From a checkpoint of a small text-conditioned image diffusion model: 48-pixel images.
Rows from block 2 of the denoiser, named by matrix and row number. Rows with one number belong to one attention dimension. Each number is 500 + 50 x the weight over the matrix's rms, rounded and kept within 0 to 999. All counts start at 0. Numbers have three digits each.
# q: attention query, key and value (stacked) (model.blocks.2.attn.qkv.weight, 384x128, the q third), inputs 0-127
# k: attention query, key and value (stacked) (model.blocks.2.attn.qkv.weight, 384x128, the k third), inputs 0-127
q.73:545448561492481482460469552490498523502546515495554534505553477462495502466471505500539516443504543464481426433499485507461502548500487499491514530553562561580488521472507486499446532522500494478467516480529506499480616524508468519498390516399457505490458590549483537504454520558513472463571466410445607534623500498476515496428494499487503503503414641465522453473462501481503476522483
q.74:505517469530495502492463488531545511476520500497530534460593458505476482597544510412489470491508491458500453464550482447594489505485537524544511425540502474497622475484440497500547495533491566465476635501507496526452572402512361470478506531525499551510500575525510502398519488470472496491542560367608510519529551526586527512483497510506508418505441445497553466512562636512500378506488
q.75:499586500437505521553504524458510560500597495483460539380537507520530570424479520416505499498504432415502510439507475501464462639488536430460415597549476475497444490544610506513503469627413495499595501536526552512468464565501553577430501521492495561505442627536467551500597534574470429512503505474564538367686500475507459485424501534436472402467507501503406497529607439431417540529506
q.76:536504484479350494512550612465433549520524448361547487588563362484559430429547529509517487501511555372553543559610644497608438551451538471426464374522517446546528499487386601434496499556514568573398425456549382500509505427503417553341515528395494377576488573672501587379476408519419543405586463499500608526522523490498533496517461427487475480506451541486592520468463509551527478538460
q.77:498501519515487422553418405438490535511521497502550611669522468535464508495504563426521493458421506598556520515495436570562526574545487501464516345552494495498396520504467479489495510530497631512459396474589493472413520593499499529552512461420545336621421372529487494516490474485507575559504519490463457529517495544441474514545506485558544526456352520494539465479453492497554506474476
q.78:450411535491522499438474512530508449575448496504417510507549536550514538482518503510431508561536499486561470496533469513512499438370444518501494367579519567428463476549481500532569483512495518526400486481478471576477468441586509529501509498545425556505462414494545508541501515477452506501546508557534450487445507447429435401520496517608573551553651487601453450512502519519502509460515
q.79:497510453544691524486571518569473431609501421384592511554505454598513512503470512512479491500476510612517526610391553467494552502449547514482483491497495489568495461544552487493531545522573544480501540491486522564498485488491485496463548396515546492431501495547521598446474514501531565493558471390451598478464562492489507485497502489479469502506390520602503494458570527556512611494470
q.80:534440478519549485445492499569478505414442470375508499412484326611523523434544495451483563553495532538505595517501520459521476546512441575469500527556521511473528450510424618507544501449550509463439486554508555442461441495445415492585488505522606426503469350483495452445494596477508549642464501418495580537503426511569515500386558500479422442530379552483523557487505590403554505544384
q.81:406489532664497613382527404434542461506474510517533476459552460514522492560485521500544497561507475527412492455591409424638495407489494611496451399510544488481531499535498558561499522452444481481548497523530563462523515509439515519620615502546513522454512510423547479432482508530569540508439611500479499478588597499559500501467525571573435423426477498327449473546544552528462608463449
q.82:479492497546571509518508496421496589476534488514583435540477462589591483469500507422455512401458510561548432510443472490474589464507504515541537504507438519478469555553554537546594567526506534535481477422584497508445522508501596501555590422523533605545481529512521397492453506464521485378440478502503509514441525444483503495474526526499511500498456578493518445511533464408523502337576
q.83:512523550440504521540467475507510468550560572396506483510510555568543501495499439606493503502469400502487548508495450473521539555471509472491510566558513499502549476500620528303511458578605497490493590483473505497443519476468480517489479460579483514492528577509367423504581499491456538499571454568516524501476492557516551498450496561504471565461490458487476449554433552479601533489520
q.84:531469475556445501529450451362444447539504531434439434535549484502511424511493499497510568552540495482536489432450528435531507562497371474509477515454465420501525510502462473520555449466415416429493483529537498523481431503523485489553589477482506501567482496554581543398472492504500506504562405499473622498462489507352473517492446489599501500617460552500555493436583502515521378543505
q.85:502441497480550475455577415513510500513471528455505526514514504519440514477419451486504538483562535491492498499543602481499546510469544500476518503570532424532550524441505426607524489424444544488493515482493511482499456495484423487447555523529511500499495420601505548492483558550559548500493501492450573495510500522577497482497502431471351497472489501443538491501501583453548525527472
q.86:546499501564473537547507500509500556487573492472541545545455587517472498501491549538553473490450505480592416520503520479537445572581518455518523473508506487546500483420500475490506456484588474461482502529478436513497622451515498436614482506460481474530521453420541510481526532491439538535565510560509472498513459516498480529504468480471489511477500484470538429468477529512486500554490
q.87:501499530502480512504486521601569529489463425449513529500538501499502557509495543427445509582624474599446498502500463549496522503444500469461529441530530503511640503495468517480558524586499567533508534522501517514432634490510495514585507530442534511470448496531377512494456596378488550495492472556431422430560465506536526496481535543428553559494499498409548503510556502522480383522540
q.88:532450467588522507472425485474457505474556482515498553428500452515440498586468544525468633453481444435469519503514522498513592454518413499532534506525556500452464504529487494488536460461412448483502433510481491510420524394486429481498497499524478565451492530481547413512481384423517465353506600526497410499470426489492503497512515561605526490411559452549432522505438458438476467497507
q.89:516583484514528497457609495575530494554499395544435551488591399459485523597517485435486489533525494421447492400490485501493486494464471550492539498496496492486419454477409481452555513471499584497418466530519504537562560492472419587445503512595472507343367543464523474530504442454428470494533518461550467492490483390519493527494521575520574410526506538497475435569535508512535457497503
q.90:499509458523619481450501480541552455524537546455452490437572408515505471433496459480501552394531501390442479517479433463465509483471509500542444536519573514489540548501457502504511494484493597507515506456492545537486546416460455431446473406502517494495498510488523492482457448428533473517562488440500457498513489514486511471514492529520514542454475521486411461554549514446530399466653
q.91:547498451516464485396496573569683470555452463386439401565559492504663529531495500437514492493510606451460470420457593444474491424361479507599500389541499530568499492508435493601549490500488486434477585494523552523517508386512455511437383404443390598530480600474538502508407470503368377492537428583604539357517482438429504417519511522534610503429542520604483448501494503508570365379649
q.92:549489503500570549451532381529487513493559525499537569505490486525500462508391611605601499482479550579530511453436451475322432502456510562508483488495509520436524632591439498518511505540500469506503510631527457435565451387458544547551643548509571499572454500516522529574520500425531485458515549459542519506505489552509590504535513519601516470507430533436441505572503465476508467579500
q.93:480494547472539494512533490502507499492493565587517526546477546540486439505465435493483439488478559403486503506491484480529525439512514493531501512471502582532477493493516494530496500473543484496502511446432539463482506475469497575468555535462481504583538546438454487481434496518480473513486452452500555507521469522494527445469570486532532526510489525416526499505500535492525506457509
q.94:521478441514425415511627488517473464502510498489523667509526484459535431503506517591483542663535448524447504453558569430498499509526587501342584534510427524482508401532504515520506603531554491606500488517500500464548524607495352623573542493523487576405478524540544545479463598473530486491505520401470485548507367488483500525525534502506444525444447506478498603504538473504423501537482
q.95:432458505491598409545530507457498410514536439592514443536627460448518505521522477464461439362540461555522477499422433576434526487568517466516507633513371466423444559461448539417521457472504501500536440498549569561473569644491576501471472414481476498696513439506506517464448503449488538522462471576486505506447538501470492461508514463446552525622543452547494513504424438504561483488448
q.96:500460502541495496488511460519535517417561493598505527512593517501519545683366525442505460578529563565501498486488481410430580424477516490521489427397417519517559479524551447494596488492487498467501569554506565503401471563501600538477601511553489568572438571480409522516459500516490518526483451474555518494505524506489552470433583497501556475472539481481547513509550524525567467455515
q.97:491570501505467402596528612273362525375576481603578465489518490446499360664475435431392564412479456345354500526533491449651577507605514563462390465485379539512488424586549602531532541558504525502604466326500659500411543494502457584507585547523410578518403678494419505274397445547491462436485604384510531488578506521566554475498560555479462498472423503287469512585442486517345555423410
q.98:474439509495443487542453536413451483522515506515490449454481432589505528541564539512490446506522488477498571536505446506578556507566512493578455467496545520510475439514527524467579460454529473500497488509505485496468485442550494439507498488494523516518461511513474439503485459502444485558502571503529426410492534474483499515544474434503424491509504483565501558481478548510437501517473
q.99:497538462499446390462541516533423462573534509384494454499493486378533501297637474541477592473508457498465500474554673433536498543528515560500512540544482440391493455484491493489483500474508499557508502360497486485577533602507425447500458462483541412396522508583528491504506452457413536461501622551359465542465432482565496508503457448488402504409495459494373509423538399396422480535466
q.100:495539549498442501499498489484538496499505511538418504482505518567527487566473498476494494506447466571502497519531493528502495474449492501517507504499565455485474492465494395501501544498528505504483535569583492528533508470469521512451515501507492513489512520539489501540477533510517455502517460461501512462462546492482482521380522500537559496530461511515569498554478431475562497504501
q.101:477502492496413472493545500450471480513453450475469451455474500506562518528540507485443486526497513541441485538573503536550518513573500507465502482508535517488461423505581533493528644593457500506476393482496497485484494509501500500483538496551490508422439522465476453498466500469508532516501498479485496502479523454515493523494484519478478425484520489479505572459500499527484527468475
q.102:552523500480482514517490493479476490500592525512527506501497517534465486496499529483506445498441471509506521486556470495511533425506500478573464499498497493474490499505510499492503483462505452524478486516523514523496512512499540482512519496432458520520532549500510497489478529501510518481535543415514499482450497484449524483470541574523498515537508477504513502517402504470494503499479
q.103:374494508515430606592384411580573470492449500496499482576551495582470614570505597500523462544497532642567552493401288637555565592368493512555576403498527479508568501451545488505497494560500528434501497587520411627433483497444513497488446502511532508486495467511474477594510567499472542506454400506509436528468526483484551501484598538485582442518500436611618522454531502467537568475511
q.104:530509590533489425501506486551505498473512496509497542501498527500529481546460509507520456553531490515484483535551476557521488549545515504505500479535567579502498444464439491546543591543488521500541500581502436501506516482479530475469510488575509560495478499491485520480487496546496461507556480505509552441497506492476501581486509518536491495536495560490532503503454460506577475409434
q.105:523486536470498542458505523498507498627532629390438506446361512469530519303623492598510494473503497404515536569466654447495417546478478501489485608649582466432338500468442517512537434460500429517469429454492481463560531478525492398448417451351523388459510494449689486449551511461520506485560621562487421529503433496513452435551391501560424469465505441555304448424510502489500435505510
q.106:533540508486489522508524482462550558495511515474497517491514530503480446460492485564486471451393564503492498557474535495458464552504476501507497558496548561535474545515442557500463505503442476501467493545486510496579503472500551462489503477476540495491505434452570500571521502431559496498545500523504504450494487528496501450532468491520502484497472549481489478507485458485502501516506
q.107:443487482486496551494506512501550566506504528521471496539465514497495483470535508502526503480462503561489480527504540492499437496486490472515529519521496543529502488480512511505489512442510462508519475497527414503517548550548490465485457511475547483485569469571498503492490496469509523485418483497418510433425500482527504488500522472468475508532438519537453409465538498431472534490445
q.108:515498541487496513513500501529546499528557463532505504497459569520499476494500528511490542494482489498504524565444538552522516483491504496520499493495507482499499520518504475514418476502525512469502533539502502496505537486497493501524509506476477499477500506539489565513532500492501585476441498491562474573521505499491510518536508473532508489501441439502489505564501465493460461553499
q.109:484527476564486570482520469482509449554516486490451476504451518527413521500547545444558485471503468543488559455497466512521497409488541523535570508475504478472495532533489479450549516522503503498550569587603529524500520518438583497557512518500434539501473571480495480515539572518483500453489483498543513541395533445452550533498500559488535484510466426509486521628503384484507500513480
q.110:505484546579511477481537473519499472487545501506552509486529493493547489540481506456497494557469519541490502484493460543536500509517535480528504514525465501453440459506477446529487496504448488500531492527479458447488496552486582472467524474484570523500529487485441487515500449500496493459458519510491492504436411486484523489462535614591501501447521366512499516468479522446530540485462
q.111:445509549516528505532486511500509508479478534504500465508502419475559508500540527504541502484468526488492510522500455533493493532477518494544498556505449494504530476559495485558535534515544498499541470476427539540510467541493516480485491476508552498537546490469515502500493482479495425521487494524435495511448448480519503491501502479500487506448575500500485471422495520488504501473514
q.112:516521437568497453474512496493469493488509471477498520532503531497481553510483496438475485572506485506510483506492488486488559554505521517481521493497546515507499450443502496505506496503475557504520481488566482474500528501484523490519501493476519521489487524468520506503503528508455568487484529502499509481502539502531499536442547523530448493560451515507496521504531492464510490461448
q.113:497488492514474507513441475504519484478521506530501493509473435463496545476497516526506487469473458487481538469523532497510530489492487547526511458492486492503503474503497488464520511482503454480456506495444531482513477538527472499545492506482486498485503552491550514474500499495509544536495497526483529501562499475503515492500533533514510461501519557491490507481448500493457501494571
q.114:528486500402517522522498527536494547509527489456510548538500476442505493474522540538501503462437575446506545492433539500512503562430491547498424440529469508546526535556550526494456491452470478514436500500471480500503499536476455502546529509452502465522529476508476540531478502487475592533500570478527459560503485444500513459549551485444497452465505522495502569465505479487457532560465
q.115:535505475499472464498515402523448489515530491541492548503478531531463440534415522489535504484542563440498506519521523500490577458548448510519501494524537523450496551490478449462523479507480409456496516525454509492475470514529480506523502495589474544565417553506505512562499518490494506554498506548523513582532562514479515491495481530507464509481484450502477518574515457529487445482546
q.116:578429538432523440495545479607503544492517490501558501514496528506519470502440459541487469510502534447485463518476574447460502511564536464474440487434502458489474503437496506509467435453532446470502542492490511442472502478576429480497514494455511488527519451510499539508490495490434459513531509488529473455513490554501478453544500465501502491490502523494445455483508549508514460502496
q.117:528521491475560398434571402662607536376517422519500553594509552406510504580277437497476546523502614560426485537496668488301492487488489500387510502445453535511512561550423450550459606562503496559453508584495586492530493572483495567501640485560494555482492379489445557504492576473514537520462414543448538455602424504499549483480615505502576492468511558328487485564529430540583499463515
q.118:532475531415657581502518413616592525484621489530415541486474551560390589494390538515565421474501616308615501525468503416273503510487568557565437517475502530488440578380574453494503360444568410445438525675506558447460412465523559505515601488574517500709425489459512568490522598352516612707514405609712454476452495501428495504510555535542529394577556532496497473555517555474554487529584
q.119:530482537441565554518536539533525492543536486465468521497440562452485502495508505502467497521449501485518457488394478503497482512446555510492473539538452518504504570514525513544413536451526528524506423511476549504508502449516535501488481494477492465520577489526477525476485533563500504435481508466541518496449457514478500464545556519458553497513536506500487485501539517479518533518435
q.120:503503467465466439486485494570497439460577522504510483530456511532535521538467526528504496552523486501500521520564531461498499492507472528491459480525529526501498420437445511512510527507525486469511487453500446514470510499497466523487493479523500520488495522534507525458468505459497556530518515440494500395542503498501504520454577492515430484488510487502503506467460552529479540487482
q.121:499390501486535509508548435517457581472563500533525562475531500552514481493429483494525545470509556415463517505479599479455505487564498419514490491482484450502430504583485466552501452438506526503511542514487495497484478480507496521474614500464450580479582474515460500503503431531487489564430546530543502489515482497508504489501499439562502532453495519436496448567466538481519454533556
q.122:486540512480494608507425499455500544622487531533479499400496468593508477487585536428534437498477527417520513463456378495595511507474482449545442515525515484526502528523527502512458470476510547480490456514543458532483503419499549511496503523472498473546559547495497443499545476580499481489545557419642475502438546511429480507491449466521433500522491462537518471444495565448438511580517
q.123:547554473488551559553475514501525566501498527575520553512528511500488431459551474545505544453369501498491485509594494540491451482471436457503458537479503529609503593531467537551478496492507488500479480532516456521521552461534491521490423532509429493502562494474461543508490521519601482518556514466488482471469554499504555486508496458544489527508454578480529454485422477458432483583503
q.124:493484483462514520487477584509530527467584512501502513503509489453528490510523516559514486472421521476498514516541486495519438477453475513528460535470521512497498493491544500449510502461485521504498491512434447488533498541510516505471471483468485499501595504483479479523529455496497498510566535497520449532498498488482553491509496486518497459445501452510497491495426506472554540476496
q.125:416483509582344538463447470523547492512386493520539445572595436458486608527512578470568487564507460696525523439540429587592554495410441510501620468521531504544515424503487472457519511560503563510528530528562423495506519598442467456546421533470546510391457532527465466615509501501507486392466456451395466555492582478504499539459544504423515503508498486599665522478537499533487550461465
k.73:637566481492507448616588469504524528518351389438539493508475497445463485514583510545520618488378549459480466549516507583524500498549502489431519354558502518492446497560519454497454473524493504500458491458444570424570593556522450528502499538530475414505498571419509581533543492554498518459497500488495503607503474525496504524474474524498593513479551511453594530497525530505400454500513
k.74:568452529478457583498474588475537473500479488546533513479523555587497519580423478489488443500561511521517520508499470482577494461475479488532512485477536478570679474448462447508500527497520571339496536495445502538444493435507496485494507523547502495507501524616479557431502492497453553501481498426626586502551548487500498535533498486435488499444491410577490405510456499615514466445473
k.75:583584507496511497535537530599577469443628525479503471468518492596546410498600488552478485493442546524517375595536418386515533550497546353487372490495450602458396457443476443485573405530459437454535431496539607420451500489467644591456586493640519556482502641511527557476539436552487534491650448452491395368646498574526441452487483638533410364574496509465499515397689582510417511497437
k.76:506447553453380501432443660519441608503481429482541566501530468505461495571496465527460490481485522430563523514504626443558455493457498503380476437513570454499539441452469498511590514544499507576469457423539455433432404476537492545428437443513452509497501485489544557376463486493502453379497536480499563467524558567573446511573418503491453489547465523559500460443536550545447519534510
k.77:500484547471494493596459482439532583446481526537498532580529513500513457497520474557517533493495484486552597501505514501495501478496527493497619452503567507487595499521545503472530508544498481506449588507524503525538462506557415482491464499594500531551494473494541528566521446555480487508500512456433535528433571499603549534546417495480508500476420599583530435592478477461501518514499
k.78:485606521404456485579388469493506500610478538502501463514483590532491533453461487499489468531521505436500543470467473511469510439518378604561504466556495560473491577529462499501500447500515448535482507452450377541524493457514553500451473515505547508476450518428492508530465557336489491500515499510434572547503487491519482369504485390665508589458502501592527526516495492544519450505471
k.79:537534387522529567394485516584482501532561498390531559495516528481498510500484500531460584613528501538532448471487566475514404536390495464549507470499535488558610526513493506562435459496456493522438493495559397498449522529520482545489529474420447535429566438561475555478504531486540533463504520450521516461483511549509448479403517556467506517502358438573466536481547503599472501507439
k.80:560471547566546522445434562537503449418487607412613492444578495552547506385560511506478509592587500514502533508503525534491436507462507577488499523468502522601504504544503500616557460568501516495408505500476591572544419420474448500566504417492533485496512502576519560504553526469471523562525526433503568509543523390527494514541549480534440498446427552505469515531427643369596510557450
k.81:376539500534518530436461490406386489420580500621501498382490523552512442563364474420506486655553498514448482381459492397580497414527477591498516558495496397584494559499527490434488563552516530558516425529509505479491518457463494518500500495509569506506444493478405407505502494547518529498454513498563513557578635511573557430475470562490512517455367539404395500598514516510518587517447
k.82:476611473504496521493535484419500533463601502610633508502538512485490395531460443417434422499414442459555520456498508517519493500455496448496597502428466520512492588534537643622590500485427494497507475520554473592563519532472507524474491498484551625490570454503458501506525474560480503353403500451500605479393522408455498526497581458612507502508471497499513414512460488413541538551464
k.83:524488544497476589471536529485544464530557444411459462480498548585434510549458534576500509368419399564435484533514436469536420488519576516402448520472526587520479456457630473442548491413512445511473534453515505504439489511462604539422497542603405440462448470558425461419459530399508623452560450527478469501440496507519458599449372548466515500536534526528466485540522605389521628440531
k.84:490460500615500479495442483405480534500644495489463445505538452520577499560508509521556583550473477502518585562469528372497525539495482432674505482477509440546605445518456539474509459453458495598389498493531535498498477498522545534515489477379530511577546503488561423500531494504506425592494527493490487368448508606521531535369423591619475592580413512537494502507435535476501450603605
k.85:429414414367590512484558508525500472485513457469519578521576500534451501498446584479505506496580476519532387481443679370423434436389521489474520506512478389517508538524534478561546631455515483493493465446475472520462454613442435480512432492412527434500478428646485499458414566499550556503413580490515521485517482502558499525499503529460397457571523534501544466514538552583534451557497
k.86:540449551494469532523537543485495517486563511496496464493547499448500449491436659533527521448479508477609462508478556449524531494620560502471564491634576429500399499483542397424499402499605513437449488525554475502498563498535478425510500517438518429532468500489583458481527481437451618520483548593543475501495387501522527490464482474515500411495586491567470477443475500467504553510538
k.87:565502532550445499476479523552570461494458489508511436567511479514507562553421515497498542553523598668485445543484419573456538472539510452437549465492484488486523478522474472503453452594499579487497488501506500469510581413449613503508579535507523429448478541491475508530491587488427592446521446616430432555588479497621485509463440375418532524450488383518537485476498500530516515466534
k.88:467491474445489473503507434448475524510495556506515455455479392497417503480412470542488505347527454419516566499519511544498618425516487578543541525548507538504488424519597544572499507500397421515537479421503520568463549435577392447505536559482489567458449593480509531535451538464469426524492506521496531439548488427502522499562540477502478497534544528525340497561429371571474467464593
k.89:467586567454564371513536510576479519554500467587565418376398461533493547424419479440518506598508532477521467493561441555507606491559492610603590449493491478555497493496427438547499510511518572567487599508488532527508609458482535457403533502567580484384475538426403601512461547384461499539505381534509495479487509378544463452529562433507595597428531557486503447498428498529454551448443
k.90:514530478491692514447595470486484530535528499558525532469481471487489494440492313437517503449507535418540473501514430558470466482472541498458522546518530497500549592374494576521493421495414607449532531479477501490536594385495525432492459496484495409493512504431493558455498505614519507515526510603489544592477545507544497519550385498465503611459426479455357478601517498517535514487549
k.91:482502505443416466416455477541572564513432479539441491517450504509576487482412445575482499507550506486475530553552539501482472518527425491503494441492563480497537518462487528530562423445514421444526579593487400524479555436550491492493498455526422524511492397500490569518460452466536508523508497596487470444479534461471472426593478342487437489416500504589436538518523431530500500505585
k.92:517513578405562557452549403525461479549474539515480533490492439543455536434400489559638506551501480538605572438489467502400520510509522517497488592512427473477557516489489369583514584501536434511409505581547575506498438482492543493519536463637573545572422398511486496635547528477508395536409430472584531493530484515518574501542447548557501530539543471447433420571521453527481577543490
k.93:487450489554588498637480465501475543482495491506506516514636515537468456615397499458473451456573532367496465518365506497469505510493498504512487526504464534489518504595539521542458452499527467398493579503511500551418460493514489500500593507401446563626501497408428474464492507527464512472471504491575530522498425561518501490415591512512567453511508498446499523560531543546517473503513
k.94:492428482520452386576504467574505459519593542536498525572493572383506485524440570505411540553543591522409584509501561497467531512502563500471563413580479474420508461480540502522579500501512484605456495485450513440507519639543461578527561500503424562436466501649450622407522500492506539542452471458409523451471499416572567493515508477429408420449368559516446567461455499473503506524489
k.95:461510549441538409494446451510559534524530499582482509600457505437476540510474464444429522466447482439543437475503432594412540498489488506476492514430509500434456496459474488511502376407446558535605505500517485498553523588501600476534567508511511504676547496450516543506441455516486454371497514644515487500418485516442418574554534429535523569491509427530493557487519433409511487468533
k.96:499509530496525508517488445504581549446549457610544504500520619545480465659324526497550459534543633512479453464498439403456499432500531503519494403491413508534557557493591484541588505556487436440502535602519578481373473463502532541478599546536468547598428541476411537491446546500521517542488415463605539419491553509485496470437551513516549449509519510448554496532497536541509451490551
k.97:507559492538489407588538719178263543354643487660575464444509472422571300719506410374346582381485446192311477500629489384693577468695534498438280477449358529515498410631567637506573528550517520520633424254493695449385552491545431630499638569498360624561445741486418501157362352576491400453498666366547555485681517545545530532475510514500439499447460495216443540535404517539286506418462
k.98:495562507490492560511497581460430503555503557516500462449432492563495505472556527521528435491563479443497546485511413472559519497515512557564450513538496456500525442499530480510585460504511456455513470490513467504451511476499498457517487518474502511524463521514538473480511498489500472504525603455607483464465539503496496505513494499510356485542524445544503539480467569510483559552479
k.99:472494496575452427471529537505452494567443534380493430522459463327559435323626434534484624458495425564395515520453638502571451597499493487457546558569499470476504488574406570485453520522495547622511523350471475493609572503546435403488382465401553415323541433550545476512499466526522426387469597523263453513479420486598498446489445493484440585434490502486342470469481394472454531506457
k.100:489486520483482552493484500532539540502504461539495522494548564535520530526498498472542502487463499519518546486502442483534513457487446488508500475508493497498499481477523473491555491476538531459498499536500452500450480483502487518500481506516487514526522500534480473505492512485587520526506433456547503485500530480461556496517528543535545473533514526509498457521511496475544494499502
k.101:522557518523440508503489550433484580470436500449501461471452533539507487512554502507519494485458476501445488559544461467538505487546474512482482497517514536523488442507534503507523524545468449495493478480515503483498500535538475490513497518508506517446505544496487499489529497500505501522530539455470503483520500502490458555456466464514468448531478493465533541463469511491473515507470
k.102:537478506514497524550490496489508498519548458552495502502473498547492500503510531487560449488482473468500471491528499463519524425532531506542466514500494500474439501477508509433500478514558404510512413509519562489487504493505511510507485505485482510533466567516503456515498503497518516497536500500515492524480516532479526498499511508527526500503527505499495490558493480453501497538512
k.103:422444501561449644541399442580587488574433529504424500537585523641498600562508635468536423552517514548627522522485273618522547466391500427601546413479616490501571483462567430478581457474497514450477526618559372612411454477472565456470486515487501486539498491502489501572514561508500585545514399483569453539418583454427473586476507484431558461570517464658650565431529570523572460515513
k.104:497474531501497434469526513499522508459499487468515486498507509497570539538467506509496497495497500485519516491500453520497515511473499529490497515513504494506485494490487526525517498524547528517481515497502535492491482471513483511475478509509476513532475489498487508510503501501470443560487486479480517500521500535456521521537518551489538490486557528517516525535448523458547510479492
k.105:499492492512508547491531501561464495641517580342479502513476482428490473248641478576504548429421492514488468500463665506503363608474492495431521646609500498422389500496456457515486458432439450539536478439415445444607555568476461416485368451417523371397610434510607520500528494503545504412509571653391448548489408462555460476542387501506394500474497451549323433383546435465469468539493
k.106:496503499436494505426564466494558514513499487475508510487482502463532498455503472508509496476503491551487505500456533488455454527468499489500565508461475537500490536508502509495451533497425494501500527517497509501543477537471527486527527482500516508467552441451515521532549500490511548466469438503477515503475476476497494444525505496499526492522500537502474501491546480502538460497499
k.107:429497522519445576443502494489506530508482564409497488515515499492510525449522516497507518498490501582500527503497566520470490532476473499534521565502490517503520507513527503517463488501502507536530481499503484505508494505493466509503500494450515506479560477579514494496483509496516449495447506483430501479450473520461506511461506484470487507504508499537486493491506469463553486464543
k.108:511489538479513467527494477493528469507501478502471495502471529504463534489509470491488511501487439514498495500480527499503511486525499517511521490508538518498429499477507456479486501485499514481473517513519475474496494500502535491505501501542514502505512502524497500511509511450495553489500500491530494508520513495551494484535489530507533490510496531506479490560527514450508524505452
k.109:391420538534502613533418452494498508503496539523438484504505507500427472489522527485479500485526566488522522529483433535516503454489485501548436525483468465494488567504509495472490420449488468520568532515498518593454506446480579485450506499451476500539550533473510503499496453523522448503485506585509499536484494490457497477502498512519573520482471440540461510531528499529480476470573
k.110:477497478514516495500503464485535465503494503561483485518492528504493505512486519496502503547507548499518487510490495523492486459491507447513494516496512493449493549520459565526437479484512500504545522491502504493502509515478568495457501500480511469521526526488467488524509487506475494476489535535505490545497496517514531546495499480477536498463479423507490478533490457519490503484490
k.111:430498553498492480543529462476514525482496529510501493484504496513513459459498537515520538472492491519499499538515503548501508454515454523506486533577511500513513481540459482519474498490473504508548492516492507570507489503501499500453482498521531482524484482506475494486500488485503466543480500538471507554465491505489536518499504520531500536482523553492517500515482488487500470482499
k.112:472506480549525540487502501504502511496501476499492475499558500506488496511504481525492515480504507480530490471492500506522468501464493491512513513449506494499523536480491517542513472497499507500523500477501519523524467492479503483464486507504522482501516486478492499481522482521474478498500477517452510486447499540498476498488480513474534541487525485510532492512478513499458500460522
k.113:553463474476506513496500501508497454492517502485516501470512439500480531498498489520502511477507500513497500422535522485500504498505455491491477499504507500502475491504511498481471499494475500471481501500508478494530495491508473514534512506517522504477479524494521491514532519474486500503497503440535466497575496468511527487506518499500510472492492488496476489501512503509484533492507
k.114:522520416571485427460544517537502476504500451496473517491463536458566531501510505533529501517574532512442550500465523443495495527477558530471536429508497508451498460521540498488539544543494488512500510509525480373474490528512495505546541487500528500491448449496522480584527498488478556481486499519531465450502517505538477447479549477529436473479548475500501551481583483493502521520503
k.115:477473497501522531534501471522531520483516513521482507516457500497500470512472468498473493479504574462514499501499514491484500463492478502543444509541455507496500530503430488521490467494474471486560482512482539552495502465513521521464518521482469526561502535468514536482485493524456415521522473542540520470520487501496514478513512507507555541465504470496475510538540507566507475469530
k.116:529529500477531424462513515554541507504503463516494515525483516440502458501438472534495512494502544491488476531459590436450485542505508491462507497499476486496521545464445503501466527517542518488469536519481500479509496492477504504499517500533494490508493454524527545487471497475500514478508479503530530472529479486512491491505520476485498483486500546465518482496495454508520511490530
k.117:569482486499577371452536436669569537307500386523545545621558551439475474635229428496473577506488555630402465530448654501305543477506466470383536443342417561533562557573476462508430593515463509536491581560470541452499463552477488590558683490626505614475513384533417584546443560468530568477463314514436554445597443490515529445493675502480631548498500630329547466586483382524635502421514
k.118:616510500462718595461593460663642550455656500499394599508498576536489596487318507593592432477490591360623506510508529436189476463418589501564427595481527510477472657426500415536439417416551351437377499752510574422496425498470580529513621471573511542706459368477516559576531593365459573731509409632677478511507434558445503544514580554536569405516578536464525510560505508501632455559608
k.119:528487499539525506458533497520494502494517478487471515503531499454460491477513534484499481500487519492502469504486521504482517530500598501483477524520510514501486534474515485477497507503532533551505461507474551475526501467501533513505502497555493490517518524513499482516505500507449532497492474506499501541498496468502489519502504558471498496529502526521477493530528520423514492472509
k.120:521525433495529455481479537539501479483500495500531492493497488500497501513510473496474512512558523497483488498508495477499522522494498503514491496521507503523531479474499509508495497531519534502500452458503495492486494494500447547504469519506482517509498500520468500505475515511517479518533533472499491432518494530508504451471526467477458494481500495498500499458514512495457504524499
k.121:497512549474530484503529498500502546428565473528473541498515503459500502521417486454471513480501496425466482462486584455452523484504480503523502471469514452503510525568498443507483498502499497533493529492491527540453497527508510500492620490448501553482500459485523467460505483471499532512499521576531514500543480523530498474508514504547555535473450538435508479561511499552527502473521
k.122:472500498508507570509445534424459483555541553521452485417382496559507494439593569485540451534541516378584499498487412477549500501510502500572477502592528478489471483458534489495558445499509488484516410493512484497460517424526593486521497510474481462569489605497554436433555491553494501518534538507609454530492536505443490484524423507548414464531507426587501522493515622486427499557526
k.123:500501505475499472458499492475550500498524490479547489508480517524549506495500482488472500517565477542496530514499472477493475493492508539487524525470466534482482488499475526487519500487473529501495504494498496518499463510504523514510499477520527509501465501502480510479501497454531510508501482495490491486501500486490501461528490519524498498474532420511453515490537528488505502481498
k.124:483484506490479525525538484468523517492497508494426491497509471446538454494532546528501466456483533487509469486527472470509397530481495487529483521497465489497505517493497548496493499460506459523517501547504519545532500568482532487476472501439474428496516505450507517475499483562503472531494475501493499498460470462517474556485492499425530500474500506490504503483495498566459514496506
k.125:432497490472392602509390608503511489546434454503504458534486469501438567562606609494549479553566501665572520496492373587643545521418474496547570419548566509564507465469548501379501497560584550465490551527549379507437513476465499498526360541487452487439509527549473442575493489532504457433494462477504450527502603526495524521471511585473523476533500503658666510470504564502484567499490